Rows from block 2, named by matrix and row number. Each number is 128 + 24 x the weight over its row's rms, rounded and kept within 0 to 255. All counts start at 0. Numbers have three digits each. After the name is the row's rms in percent of the matrix's.
# short1: shortcut pointwise conv (model.blocks.2.short.1.weight, 288x192x1x1), inputs 78-116
short1.33 102:132089128128158073128118186128176151173133128132117077128106128128128099128128144128128100077128160137128105112128069
short1.34 083:128096084128128089138115128162093128128128109128128128128128128085128121129084136128167087128163097128154155128128151
short1.35 088:116164128128128128128128115128117128128128128105101128128128191086128128128128046128128124128120115128128087128128179
short1.36 096:080128150128123128128128128128092128107141101164128128128128128128124128128090128154128128139133092077128122128132170
short1.37 119:128126128128128049128123143167124128128098128155212106128128128075128128128128128128170093128128057128177128128093102
short1.38 115:128128136128131165128128178128124128128197082102138128128159097128128075128097132092128128128128128107065094096116128
short1.39 102:128135103128128128130128153128128128128086228128125128128128128153128191177128112128073128166128114128150128084173128
short1.40 098:187106111153128128124128128128155145171128126128139128095128128138168148128128128128128128185083154128128147178091101
short1.41 106:093107128145079128085128080128144128128089128128149128168127128128109128128128128137136128095182096128128168205128146
short1.42 089:128175112088128128134142142102116113128141128128128147128163102128129092118128123081128128128128113128094186128128128
short1.43 090:094128093128095165128128128128132128071129128166128151104128097111122128129128128128128103128106128128105128128128128
short1.44 097:128142128108062053151128128147085109126128128099161128128128128120128128128128137132128107128128128128232128128128151
short1.45 100:127143107128114144161151128193163128128128088128151112128107128128165128100128128085092150128128128064128141128099128
short1.46 104:112128128128128098128128128128078096128128128128228117128142111097128128128128128128122128128128128186128128128095085
short1.47 105:090098077109107138128128128086128128130105128128128128128094128129100152128112155128128128120128128128087083128135128
short1.48 111:128090164128128183109156128095157128131128161073110128128089128152128077174128128128128165128180155152115136168093128
short1.49 091:128128128128128164128094128128172148188082183128126128128128128128128073178128102128128128094128128085093128128158128
short1.50 102:128128071128117143128128128101113128082128128128102128073179128128128128095128128137160135153112128104113167188128162
short1.51 090:128099121128128156129128128104167142078128087109128128128128143157128128125133128128170128128128168088171163128101114
short1.52 083:084128128192131061128108164128102114128128103140080112101128128081130128172128128128128082128128198128105128128128133
short1.53 098:128222128128128128128128168106128092121128153152130145098128128128162128128156128128181128141128128128089166128077128
short1.54 090:128103128128128108118099128128094128128037128128093128104128128128149128128097128113128096128128154128114128085128128
short1.55 095:163218171128151111090107105128126087128128128127128103128128217128128125088128128171170087092130128153081123135151158
short1.56 104:128128179128134152128128118128088128133128128125128128128148128128113123105155128128123128186128125089172111128166128
short1.57 126:129128128120128128128173111128128065058128128128104116097128117124154128111136128151113114165128124075090124143128128
short1.58 105:128111128128127128128128128104128089128107162128128158129142173139097164086096128148128111128149135146074128128095128
short1.59 116:128113144128094128168117191128128128128128097132095145091169128128094128128080148128173128167128205082100128076128128
short1.60 098:079128186128142128129128168099128144128115128128093128128141151128108128132128128125160128196128128051113110176133156
short1.61 083:128128058128099128128138099128172207075128128128130134128185128128083128128128128138128128128087128128128128128093128
short1.62 098:128128215128128128128157124128128090128128117128128128128128128123102128076128128128116128128141135125098128128128128
short1.63 135:128125133128157173144128170103128128120103113058083128128091087128119087128136128105136128065128128102128124128106128
short1.64 118:128095176144128106122128128175148177128113113128128128124156100147128078128128128161104128164128128142177121110081095
short1.65 088:121097168128154114096102176128116128128128092128084128128092149128068128128128148128173128128128138127128128114128128
short1.66 097:114128121128128078167110128128211128128128128108121164147128156128128161128178154128128128113128078128068114128128114
short1.67 102:113128153128119128128110128128159128128128100111128216157128193122128128249128128125102128128128128128118128098104128
short1.68 096:128164128128093154128128128158083128126128125179128128128128108074128128094128128178134121128096099095128128128175128
short1.69 114:128128128128137125086128128128133128128154128128163162128128128128128128161159128072128109128128128158105128077097108
short1.70 098:144094107128152128112113159095128128100164128140080128163128128136128118181128153096128166150128128128128155131128083
short1.71 100:128128153100202128185137128128075152128099128128128080128128179103153121128124151128090128128128078128124090126146101
short1.72 108:156101113128163167128128117128153138128128128062119107172128156128116094155128128128128162139128156120128097121128101
short1.73 092:167128127128128168133128128128106102091154189159128070128148088128128076102128128128119128128092111128105093128149128
short1.74 099:128128128128128128128155144094128120134128131174128128128128128128102128114198159128097128108128128128128104118128118
short1.75 094:128156128078128129128128127119050164161128128166070136128128144128128112099127128184139087124127128103094089128086128
short1.76 093:128067088128184133128128090128138155182128123128128087146128128128105058134128128151085128128128128128143128128138128
short1.77 093:086128128148128095128128187128100121128128088146101109128128133090128128143077168159092128090128128118128128128128128
short1.78 094:128190169085099128153128128129078128098093128128128128101133128128128081097128079136178190093111096170091128147166128
short1.79 094:095049128073128124128150128128071213128123115139128083157106115127128127075096128161128128128128128128128069157108128
short1.80 113:153128128128147128128115146092171174212115128090111128146128128134102128129128128187128128145120128143128124128128096
short1.81 107:128121128128088128150146118090128135128128112128128140117128089128084255169128078136128144128143126128105128128128098
short1.82 095:128100077143157128098128128128128153181128128137128094156128128128076128070080174128128128107115140190074100128105128
short1.83 076:126128112114128128128100151135128158128128077128128128128128128122068128109148128128122128128093128128128118128128128
short1.84 101:128128128128128128070128140132163144128160142138128164160128128148128125128128212090128128128128128128128128128096128
short1.85 099:096128128112128128128128128092128139084089128128128171099126141128128125138193128167128111103083128161099128128075188
short1.86 098:128116166089128128122128095159128128165119128128091128128128128128128104128166128128128067119179128128136242128128128
short1.87 104:175128128159128111128128055128128128089096097128099091128126128145167129116128128114077128128128138101128128128128128
short1.88 107:157128128128128119129128158143143099200128128147134128128128150128128128093148128114128128173149177069128122195128128
short1.89 096:189149166144128137128128094220128075128128113076106128128128128128128128103126128128128128128173173080178187162094095
short1.90 118:128128128128095174128102105128149128128056161123128128128128128151146146130143128102128128128128128128084158169104134
short1.91 091:115101128144128128095128128074128115128095128128128128128128128128112128128109129128066081137128124099129086128128128
short1.92 101:071102128128128166128128128128128169131128113146128128128128128128128107128128084128147113053128138189128100079150120
short1.93 094:128128128128128159128128128149127100162095128128128108128114087128199141128128158085128128093128128087114128128146072
short1.94 099:170128112128128098133128128128128128128128166128128176128130128128128187186128128128112128133142121128111186132114120
short1.95 081:128204128128128128103128095128095063146128173128077064128068128128128119128106128128128104128128087128128104128187138
short1.96 106:105163158128128092128128102128144113128128153157128128128118176117104134125152120128100090128128125103128128128087124
short1.97 094:099128117128128066128128128128128148129137128098175092203119152060128159128110128128157128155156094128128149159103128
short1.98 091:160128128137129128128128052128091158128156128127128128097128120128128148128128144128138151188091128189128091128085128
short1.99 103:163128167128128128128152127134138095128156139128076128128120128128128128128128128128128128128128128123172143121098109
short1.100 105:153075148128128129128172128104128128116120151058128128128143128145182096128140118128114152156128132121211167125128128
short1.101 102:128128128128101099128107081107128128128128125153128128095128128104128082152128128157145100128128128175082128128068162
short1.102 101:128128128088128152128135128103128128112128137128139128108166106134128128128128128107168179101128084128128128180128128
short1.103 097:109128128105128128138128128128128141098128132128113128128100097128128163141094171128128128084118128128077090136128094
short1.104 097:102144147128128128128128128128129128128128128149128128097128128128128124128155111100098097128117141128128114128128128
short1.105 107:128128087128128128128107175099129161155109099128128128128146157128128128128128128190092128144128152128083140155054111
short1.106 106:111128176128128128123120081113168128128042168094162128128128128102136089128200123128128097085128102128104143152128143
short1.107 099:128071128128136085128128143128128123128118128119128128113128128128135128128128128210128128168146128173162128195085092
short1.108 087:128128128128128128096151169128128144128172128156086090101128114128136128128086128128128145164128128069128156080128128
short1.109 114:128128117128097158136106139097128163113128128128070157146128128109109128128128128128128128105069128167090128128107128
short1.110 084:103120128134071128128128066144128077128073128128128114128073088087090136128098119128081135128161128078128128128201122
short1.111 111:128128143128160110128128179128128128139193106128110100128112137117128128177103169128105128170152144076137116128100070
short1.112 086:166128117128128128128128076128089137108120128128128170114129128165128128161116122128122128211128106128128109112128128
short1.113 104:165128151128128128199155141164128084167156128128128128128128128149128128128097128073148100128128128071128128160128103
short1.114 111:128128169158128151139128128128128128128145184128086102099128128128089141200101128167128117128109149128094128123111104
short1.115 119:097083128128137128090128095126128128128167098128128128182093128128085128128128128128128128118122128136096070128098111
short1.116 085:128181128128128129149082108128128105151093175128128128131128128128128128128164128103135128128128128128085140136108141
short1.117 091:128128128128120112128128128075181128128128083128128128128128128128090128128128128128128088084098081128068128130130107
short1.118 090:128105194109128189128128096143118148098114110128128103101128128128128128128159092128187149128128128107128111128128128
short1.119 108:128098151109128158096128136084077128167128203102120110128128128128087128128148128190129128128128128128086128109150156
short1.120 119:135128128128150174144138128147128115128122099136117161083128110128128128085164116136153125178128087179128124128128111
short1.121 110:127128128128098128128128128128128128087128080128128190063128104099128128071096115121128128135085128078128073128128169
short1.122 087:128106128128128128128128128091128128107128128128128111128122128121085153128091128114097128098096128128128128091128128
short1.123 106:123100128151102128128128080100128108115131152148128098128117111128124097128083128118068128128128128128122065117128128
short1.124 087:128091135128152128131128128111128128128090082065037128128109128128112128128128128101093128121128163117128128164102128
short1.125 097:128146128073128128174128128128079128128128128128049127123128128128128188128107069128128128128149128129128128128133128
short1.126 104:128128136150128128175128100070108133132128152079143122128055128142128135154094128127128134128176164205090128128105128
short1.127 088:055128183101128070151128162128128128128128128156130097128128098128169118128108128091128106128128128119128180095128101
short1.128 099:153128087147128079086128128104174128128159128128087128128128119128080103131128145128128128128106128185115128128122128
short1.129 086:129173128060128138128128128109128158128128128128149150106160128128125124097128090128128128128079155155128128128128185
short1.130 092:128164194163101128128128087128128163071128118128152138085128128115088128096128128132128128123128128128128088128128097
short1.131 099:128128128128147100128128128070171164160128101158106124128128149091097128128128128128169128128128128128128128128117078
short1.132 096:128128095128113128157128128104128102067113128128128200128134140117128170128128090173128128128128092128121113128096128
short1.133 101:128128180094128128167160159128128132190128128066084142128128167128128128174128128128151110157121128128103128172128127
short1.134 110:095164128128128128094128128128136128137125120142128128114110157149147128123128128086094123128122106076156128113128184
short1.135 103:099128096128116128158152097128128128136128128128100088128105084088087128128144157128163128088128083128096065177128115
short1.136 111:128128187124128128106142128128128128128101128118128128128128104128102116148138130128166139151128149155110128128107162
short1.137 107:128128146128128150128128128128128128128128144128098097128128128128186110107128128143104128156185079128154147128128128
short1.138 086:158170128128128157126087148128128128150128077128139154128128128128128128128128128091125105116128128142128087128066128
short1.139 079:128158151115122118180128089128128089116149171139128161103128128128128128121128128144128078128128128192144127127128128
short1.140 091:100128179129099128156128130171140128128128175128128128106145128099128128128124157128174109128128128128128128128128094
short1.141 114:083128128160103142159128094107128102123080128128128183128150089128128141128128128128168128128162144128102128128128128
short1.142 098:127096178128128128128094104128128167128106140097165128181128128098131128128128128105128128128140122128128128091104128
short1.143 103:128128128128147128128128089128128128170128108150109094128161202071128128128110128114107075122128080167112108085143128
short1.144 112:128128128128110142128160128128128128128128079099129128089128164128128128098128098089129128130126124128086128128128132
short1.145 092:078142128143128128063128128088110128070128128128116128128128128128111148128116123128128128127128128079198128111128128
short1.146 099:151128141107128128151128196171128185155145128153078147156128128133174064158117128128161128102128128128099128168128128
short1.147 110:128124128115150179107128128128128128099172128122086128128139128128177117178128145128095136163119134114119108108128128
short1.148 104:145128151080137128128114088151071143122134159128128157128113128166095128128128128128128143198128077128128128089128128
short1.149 096:128154156128128128128086128165128101128128093128128128103118128149128128125111128128097128128128128076088106143184157
short1.150 099:075072163117080128128128128128081128173105128156162128132128086128131128128133128128114128107131090128071118128128182
short1.151 090:128128128128128128111151145180170128163128102156088128092128128082167128124128121128073058128140102073172128165128128
short1.152 117:101128128128077128128163159128128164178171128180141157128163128128128149128097099112109102128125128128100128051128097
short1.153 080:128128116128142192091128128128128166128128079128128157113128128128128159128128128116128128154128099128128071128128175
short1.154 109:162128128128128128075070128128168128187128181128145141128128181112150128128128147148106138128128128090086128169128187
short1.155 097:128128132072128202128100081128144156132128128128102140128162128195128119128128128128128128105141106128128128128119149
short1.156 103:107089122138128149125099128128128145128110128128147087155128128128076099128137128135128102128184128128128128165128128
short1.157 092:128144128115128128097128131128119128128148167065128138128128128128128070146128171128128143128103089146094128171093128
short1.158 083:118128128114113128156128093128109164117128184128128128128084128116128110128108120196128097074128128128159128128150128
short1.159 088:074072147128128174144112128128110128157107128128095128128078128128128061251129126103128148109128143128128128134108128
short1.160 093:173128188128128128148196128053128128157128128128132128095127194128114177128125137128128128114108128178128128119128122
short1.161 100:159128128128149128110128128128189128114094156128094121159128128159128128128149128081100131160132128105128158128128128
short1.162 103:128113128128128128128128128115115151128128113128128115170117128128076110128128128136128128172128128117128187150093151
short1.163 094:110120142157099128135128128109144085128128128140128082070128170128128128160128128128171128128128083128116128128128128
short1.164 091:128161128128128105128128128118128128110124128128158131163130110149128092168119128096128133128182128148128128107128079
short1.165 085:128128081128128128128113093128174128128077128147128094132077128128128128128129159125080128112128128128176142128128090
short1.166 096:092109128119153092128128142128083153119148113128128112160106105105128128117107128117128128093128062128162142141098128
short1.167 108:128097128128080168128128187080085128128095128098128128100128128128128128100128132104134128091128128184112128128128087
short1.168 108:124128128128128070153128065135128128148128095151069128128128155084128128128116128128121066140124092112105092128128155
short1.169 103:128167141128102145128123149132087111128128128066107170128156128128128128153128071083097128128124153128112128128141042
short1.170 108:107102128180128150128128128111205128128086110112179128128091128107128128133161128128128105085139089128128128128128109
short1.171 111:144128128128128128099128120088128175118098115150128167128181128128145107128156128128128103174128104138128128075145135
short1.172 094:128128090113128128161051128128128128128040128128083102108128128128128128128114128128128091136128156128128160128128128
short1.173 102:148128187090129128128161128186116107160128128128068193128172164128099128128128128154039128186128128136128128166128128
short1.174 107:147128128128128147128128128128158128128178170150128128128112128128082128194098170128093139128128150078106093128125128