config.yaml
activation: "hardswish"
projector_out: 128
shampoo_beta: 0.999
Rows from block 5, named by matrix and row number. Each number is 200 + 30 x the weight over its row's rms, rounded and kept within 0 to 999. All counts start at 0.
# convs0: reduce pointwise conv (model.blocks.5.convs.0.weight, 72x288x1x1), inputs 48-95
convs0.0,222,173,200,220,288,200,284,200,190,215,250,200,200,200,200,307,111,200,164,190,195,200,238,225,200,200,200,255,179,316,200,217,200,270,200,232,200,200,200,171,200,169,160,200,167,200,257,200
convs0.1,266,160,200,132,218,211,258,199,200,200,247,171,169,200,200,161,151,200,200,200,200,226,257,144,200,223,200,141,200,200,200,200,200,200,174,153,200,162,200,200,182,258,182,200,252,200,200,192
convs0.2,136,240,177,148,200,200,163,172,196,275,148,200,200,302,142,163,191,260,200,250,240,278,200,150,206,200,200,200,200,200,167,233,200,200,214,217,200,200,224,141,200,200,200,247,153,200,200,200
convs0.3,162,205,200,200,219,200,200,258,255,200,241,200,246,179,277,241,155,200,200,200,163,200,200,222,168,200,200,157,200,233,200,159,200,223,200,200,243,217,178,200,232,200,200,191,200,200,205,226
convs0.4,200,200,200,200,200,155,200,252,188,267,226,200,200,148,200,234,199,251,200,200,200,228,200,200,200,200,237,200,200,200,200,180,200,227,150,200,207,200,158,153,162,200,200,200,200,264,200,267
convs0.5,222,200,263,200,186,200,173,205,200,196,237,180,200,131,174,180,167,171,164,237,147,200,200,200,214,200,200,200,230,200,200,247,200,175,156,170,200,200,200,200,180,255,145,207,200,156,200,200
convs0.6,200,260,200,200,203,130,200,200,200,200,200,200,200,200,200,123,200,200,200,218,200,200,218,224,200,200,200,171,263,183,200,159,215,198,200,200,200,159,173,200,200,200,203,200,270,213,239,200
convs0.7,200,144,200,156,200,200,200,200,200,200,180,200,245,133,219,129,189,200,184,200,129,200,200,200,200,200,200,200,200,223,135,259,200,200,200,228,200,238,200,144,173,186,200,105,200,141,238,200
convs0.8,157,222,200,200,236,175,247,200,200,173,192,175,262,228,200,200,200,174,200,200,200,164,200,200,200,200,217,208,271,168,229,200,200,200,200,183,193,169,128,153,200,214,200,200,223,214,181,192
convs0.9,208,169,200,208,200,239,200,200,200,200,200,200,200,124,200,200,200,200,200,228,200,200,234,200,244,200,200,200,200,186,200,200,214,110,112,200,138,200,200,200,167,200,200,162,204,149,196,192
convs0.10,200,200,200,183,200,200,186,210,239,137,169,168,200,153,200,158,200,231,200,235,200,231,200,145,200,146,200,249,200,200,180,200,200,200,225,200,200,207,158,200,249,234,200,200,196,252,263,227
convs0.11,200,142,200,200,200,200,180,200,200,164,200,200,200,176,200,200,200,200,173,141,153,175,200,200,200,181,200,200,137,200,161,200,175,171,200,167,176,236,200,200,271,200,200,169,177,135,200,180
convs0.12,157,226,169,200,153,200,162,246,200,157,200,149,200,200,200,164,200,198,278,259,200,207,209,153,186,177,200,261,216,117,200,200,200,200,200,200,156,200,274,172,182,200,200,196,200,200,200,229
convs0.13,200,133,200,200,200,129,240,154,254,156,200,186,178,200,200,200,200,264,200,200,200,181,264,200,243,183,191,104,200,200,200,200,200,200,200,183,149,149,115,200,200,200,252,200,200,200,200,200
convs0.14,242,240,139,200,200,223,200,228,149,233,242,200,200,200,200,200,200,200,200,165,200,147,200,200,255,200,229,226,200,237,200,209,200,241,200,200,200,200,186,200,200,200,171,185,209,282,168,243
convs0.15,200,155,225,200,300,200,308,179,200,197,216,224,217,205,200,200,164,252,200,179,200,133,142,236,200,248,161,231,193,200,226,200,200,146,200,177,200,200,200,276,200,200,242,200,220,200,154,166
convs0.16,200,233,200,200,200,200,157,200,190,200,153,200,245,158,161,200,200,254,200,207,216,200,238,200,200,148,200,260,200,171,200,190,200,200,178,158,200,200,200,200,200,200,200,200,200,200,200,200
convs0.17,200,291,200,200,237,200,200,159,200,220,200,223,200,144,246,169,227,245,184,156,200,200,200,206,200,200,200,145,200,204,200,200,313,200,268,200,200,180,209,200,200,250,188,200,225,252,200,163
convs0.18,200,246,228,200,200,200,200,200,213,120,200,227,200,148,200,200,200,215,182,207,142,203,200,200,200,200,200,280,200,200,200,200,172,192,200,223,238,200,182,200,200,149,200,184,229,244,237,176
convs0.19,138,196,200,200,200,171,200,168,227,200,180,256,203,200,228,200,271,217,200,148,200,262,200,200,200,200,200,168,200,200,200,169,200,224,200,200,238,200,196,248,153,200,200,200,200,200,209,167
convs0.20,215,152,200,200,200,200,158,200,200,200,107,200,200,200,200,200,168,200,200,223,233,182,200,200,179,200,160,257,200,223,200,237,186,200,127,200,144,200,200,200,151,200,200,200,218,147,203,134
convs0.21,200,149,200,200,235,243,200,226,200,200,200,250,200,200,200,200,200,200,200,200,271,200,181,185,174,200,160,200,200,242,298,226,200,151,257,200,200,200,200,200,220,179,160,200,217,137,200,244
convs0.22,200,229,200,200,200,200,200,200,200,200,167,200,200,200,200,200,175,268,255,200,252,244,165,240,139,200,150,289,200,200,200,200,200,200,249,200,268,200,200,200,200,139,240,200,200,200,200,254
convs0.23,246,200,209,200,165,200,200,159,229,163,200,200,200,170,273,308,200,200,167,141,200,200,200,180,200,189,200,200,200,200,186,200,200,200,166,200,200,239,200,208,145,222,200,158,244,200,225,184
convs0.24,200,257,142,170,200,200,182,181,200,200,200,308,200,200,200,200,270,200,200,177,200,165,200,200,219,178,200,200,238,208,200,248,261,200,211,200,209,172,200,178,200,190,149,200,200,200,170,141
convs0.25,200,200,200,200,200,200,177,200,200,200,200,200,200,200,200,134,200,311,175,155,200,152,239,220,200,172,170,200,200,200,200,200,200,200,256,149,243,149,200,200,200,160,200,156,200,200,159,200
convs0.26,143,200,198,200,167,200,183,200,241,145,136,129,200,142,154,200,138,167,159,167,224,200,218,200,140,166,155,200,200,200,200,200,174,173,150,200,200,200,200,200,200,200,200,200,173,177,270,200
convs0.27,141,200,185,200,158,200,155,200,200,200,200,200,200,276,283,200,243,193,163,155,200,169,208,165,244,200,200,246,254,207,173,269,200,270,234,160,200,200,174,200,200,200,117,256,200,161,200,158
convs0.28,200,230,202,200,200,246,219,156,258,167,139,200,274,200,170,200,136,155,200,221,200,200,227,200,183,200,120,218,200,200,200,223,240,211,200,200,133,240,173,200,263,167,200,200,200,200,200,200
convs0.29,253,200,200,253,154,257,158,231,200,205,222,200,165,200,200,200,244,200,200,200,200,228,171,155,189,200,200,125,186,123,147,115,177,200,142,200,242,247,149,200,220,216,200,200,200,186,218,200
convs0.30,243,200,200,217,164,200,200,200,178,161,200,200,200,191,196,200,200,200,200,142,148,200,200,150,200,200,253,150,190,180,200,200,200,200,260,163,226,200,131,189,241,200,200,122,189,200,200,185
convs0.31,160,247,200,200,200,200,169,231,200,169,324,200,200,215,304,159,233,246,241,200,200,200,153,251,194,200,202,200,255,200,190,200,200,189,237,200,152,200,200,200,225,120,194,200,200,200,161,181
convs0.32,200,189,200,200,197,163,201,200,200,248,200,200,200,202,270,200,182,247,141,154,200,180,153,222,239,200,200,122,200,200,200,200,229,200,200,135,200,156,200,247,200,159,200,200,200,200,170,161
convs0.33,200,207,200,184,200,236,233,190,200,200,170,200,200,244,200,200,200,158,153,127,200,200,156,200,200,240,212,200,200,200,200,200,200,123,200,199,200,200,200,200,169,200,200,200,233,200,145,157
convs0.34,142,193,140,190,200,173,150,222,252,181,249,255,217,146,245,200,162,200,126,142,200,200,182,144,152,200,173,101,154,200,173,200,159,200,200,215,190,200,200,200,200,172,196,200,200,200,200,222
convs0.35,113,200,200,200,200,200,200,200,251,167,200,200,200,200,162,77,139,200,200,200,200,236,215,207,147,200,178,265,200,221,176,200,148,174,200,229,227,209,184,170,230,171,200,200,233,179,257,200
convs0.36,200,200,200,171,165,200,177,106,202,191,182,139,200,200,200,200,184,200,200,200,200,211,200,179,200,164,200,200,200,166,141,206,200,133,200,165,200,254,200,200,247,200,160,200,200,146,200,142
convs0.37,200,144,246,257,171,189,160,190,218,152,184,183,200,200,172,200,200,188,240,207,149,192,245,200,226,200,173,185,176,200,200,222,200,139,170,179,200,179,200,200,152,200,264,200,200,184,214,200
convs0.38,221,200,200,194,200,200,200,200,211,223,200,183,217,160,187,270,200,200,165,240,220,200,138,134,230,183,171,200,203,200,275,200,200,265,200,200,169,200,234,213,200,289,200,158,158,225,150,212
convs0.39,180,200,200,200,221,200,259,235,200,200,214,235,289,264,200,195,200,200,200,240,200,231,200,156,200,200,200,300,200,216,200,220,200,172,230,200,200,187,199,200,200,200,200,269,200,200,200,200
convs0.40,222,215,200,153,155,200,131,237,250,250,218,140,200,196,226,196,200,200,242,269,200,200,200,197,182,175,200,200,226,147,200,200,200,238,200,200,141,255,200,147,243,200,165,246,211,161,200,216
convs0.41,200,200,200,200,200,200,181,200,142,164,200,240,200,238,119,113,200,202,200,242,200,200,200,200,198,201,200,280,200,200,200,291,200,200,242,200,200,237,200,173,200,160,159,190,196,200,184,223
convs0.42,200,200,200,148,200,200,273,240,238,200,153,200,144,169,171,135,157,156,217,230,200,200,200,200,139,200,215,155,200,200,200,187,200,119,161,151,200,200,200,200,200,216,200,168,218,271,166,230
convs0.43,205,182,142,200,200,200,200,200,200,177,151,200,163,200,200,143,200,200,200,200,266,200,200,200,200,200,200,200,200,206,136,225,157,175,224,165,200,200,200,200,137,200,200,200,239,190,200,185
convs0.44,200,161,183,200,200,200,204,165,157,200,142,200,200,200,146,247,190,200,200,225,200,200,274,200,200,200,200,200,200,200,200,175,200,271,200,200,291,200,139,200,200,158,216,172,198,200,279,200
convs0.45,240,200,200,222,200,212,235,252,200,200,189,173,200,155,186,266,200,200,200,200,200,166,102,268,200,200,200,227,148,206,235,157,200,200,161,200,152,200,200,200,200,200,262,177,228,200,140,200
convs0.46,210,139,200,146,200,146,200,200,200,154,200,200,200,156,166,150,134,200,225,200,240,87,232,233,200,200,177,249,200,214,200,200,200,151,200,153,212,146,118,200,200,176,188,200,238,155,133,200
convs0.47,200,200,234,200,200,257,175,155,200,200,144,149,200,225,151,155,167,200,250,200,212,245,235,237,188,200,200,233,200,200,200,200,158,200,200,200,197,200,229,200,200,200,200,171,200,200,219,200
convs0.48,200,200,242,200,183,213,200,200,200,249,163,181,200,114,200,271,200,200,200,200,200,200,179,200,200,200,200,164,175,200,200,200,200,256,159,200,167,200,200,200,200,222,200,200,107,209,200,248
convs0.49,200,200,200,200,200,200,247,233,200,200,144,200,200,123,200,200,200,200,200,200,185,201,200,148,200,237,200,200,200,178,200,150,200,134,200,138,200,234,171,200,184,214,200,161,178,200,200,215
convs0.50,200,141,200,200,169,210,189,146,200,178,154,183,200,200,168,265,228,167,165,155,176,200,200,183,252,200,159,177,258,200,200,200,200,169,200,171,200,200,217,156,166,215,200,217,193,119,200,146
convs0.51,200,200,162,200,256,180,200,180,159,132,143,200,200,200,149,156,209,200,200,227,116,200,240,200,230,200,200,210,264,200,156,239,153,174,200,200,200,185,162,200,200,144,193,200,200,216,200,200
convs0.52,200,200,200,165,200,200,192,200,236,200,219,200,197,200,210,200,160,144,200,280,225,231,200,142,159,247,200,137,140,195,200,200,200,214,200,200,200,200,200,190,206,200,200,194,200,200,238,208
convs0.53,200,200,200,200,200,225,200,200,200,179,134,200,135,200,148,200,200,152,110,144,200,200,160,200,235,136,200,200,163,200,200,147,197,176,200,290,200,224,200,224,207,200,161,148,247,179,200,200
convs0.54,200,200,200,213,263,149,265,150,200,200,166,154,200,268,128,200,200,200,211,181,247,200,144,200,170,224,178,164,214,263,200,200,221,200,273,242,215,200,169,200,238,200,200,200,217,200,200,200
convs0.55,170,229,164,200,200,200,200,216,177,179,244,200,215,306,227,140,200,200,200,200,200,201,216,250,132,236,275,200,200,215,200,231,200,179,200,200,200,200,200,200,169,163,200,200,200,200,200,200
convs0.56,200,200,200,274,200,201,249,200,200,183,200,189,200,176,136,200,200,200,166,194,210,200,175,200,200,200,152,200,223,200,200,245,153,200,200,200,192,228,200,116,111,158,173,200,250,200,200,215
convs0.57,200,200,200,189,200,253,200,200,237,154,200,207,200,200,200,183,242,143,132,200,200,200,157,200,199,200,200,233,200,200,200,200,151,166,200,231,237,200,241,249,200,292,200,200,200,200,200,153
convs0.58,202,200,174,143,230,169,200,200,200,231,198,162,200,200,200,200,207,233,254,200,216,207,152,182,229,200,184,200,200,200,200,200,242,255,211,184,184,200,200,200,200,200,200,197,158,216,208,251
convs0.59,164,213,200,257,159,200,200,282,254,200,235,200,200,200,200,200,200,200,200,200,260,200,200,216,279,200,200,200,200,200,238,200,200,200,200,214,164,200,200,207,200,200,200,200,200,200,200,250
convs0.60,179,200,212,200,200,200,222,152,200,200,238,208,200,302,242,150,200,200,178,174,200,190,200,242,200,200,188,200,257,228,213,249,195,200,236,200,152,171,194,201,200,200,159,248,245,154,200,172
convs0.61,200,230,174,200,154,144,185,200,204,140,200,200,200,255,200,134,160,205,151,234,242,200,174,190,200,200,200,299,231,170,156,200,200,218,200,214,173,259,200,200,200,172,200,200,239,203,200,222
convs0.62,169,200,237,200,200,247,167,171,138,200,200,193,170,200,200,124,200,200,182,200,200,200,200,200,227,200,239,298,200,200,127,288,174,177,197,228,240,218,200,200,187,200,200,200,200,200,238,200
convs0.63,200,189,200,200,200,200,200,161,200,281,200,200,200,263,310,162,200,200,180,200,200,175,200,200,200,200,200,200,280,200,158,200,200,200,200,163,200,200,200,153,200,200,126,200,276,164,200,147
convs0.64,121,200,200,163,200,133,198,200,200,200,200,144,200,200,196,158,131,200,189,126,225,212,132,275,109,200,172,260,200,207,211,262,189,200,200,205,150,200,200,200,200,174,200,200,242,200,200,212
convs0.65,200,200,200,268,200,179,200,200,200,176,178,200,200,152,147,200,165,200,222,138,166,280,222,229,233,200,196,200,200,200,141,197,124,124,163,147,252,236,200,161,139,224,257,218,200,200,200,175
convs0.66,200,274,200,181,176,227,164,200,269,200,200,200,246,200,200,203,153,148,200,200,200,200,200,200,193,174,162,200,169,181,252,209,200,200,256,200,200,200,200,154,219,200,200,200,166,236,180,228
convs0.67,311,200,200,246,200,165,200,291,188,209,200,200,115,200,200,254,128,200,200,208,158,200,229,200,200,200,200,114,200,200,200,87,200,200,150,233,200,169,164,200,200,196,200,170,162,200,200,238
convs0.68,178,268,200,200,200,199,200,200,253,273,157,172,245,160,152,200,251,231,200,240,191,200,200,161,200,196,284,200,200,200,200,148,200,200,200,200,200,200,200,200,200,239,200,200,200,243,200,200
convs0.69,200,200,200,200,185,230,200,270,236,110,234,128,198,145,200,200,167,200,200,200,200,155,200,275,200,200,200,238,181,157,206,200,123,253,153,156,200,208,271,200,215,200,200,212,180,200,200,200
convs0.70,200,188,240,181,200,160,218,166,153,221,197,200,200,145,167,235,200,211,200,200,200,155,200,200,199,200,161,188,163,200,200,166,200,200,180,200,200,174,200,200,220,200,200,200,200,114,190,196
convs0.71,200,144,151,200,175,200,175,200,200,200,219,250,200,214,200,200,200,199,200,200,200,176,259,200,253,250,255,209,218,171,153,200,198,200,200,200,200,200,200,200,200,200,147,220,200,131,200,200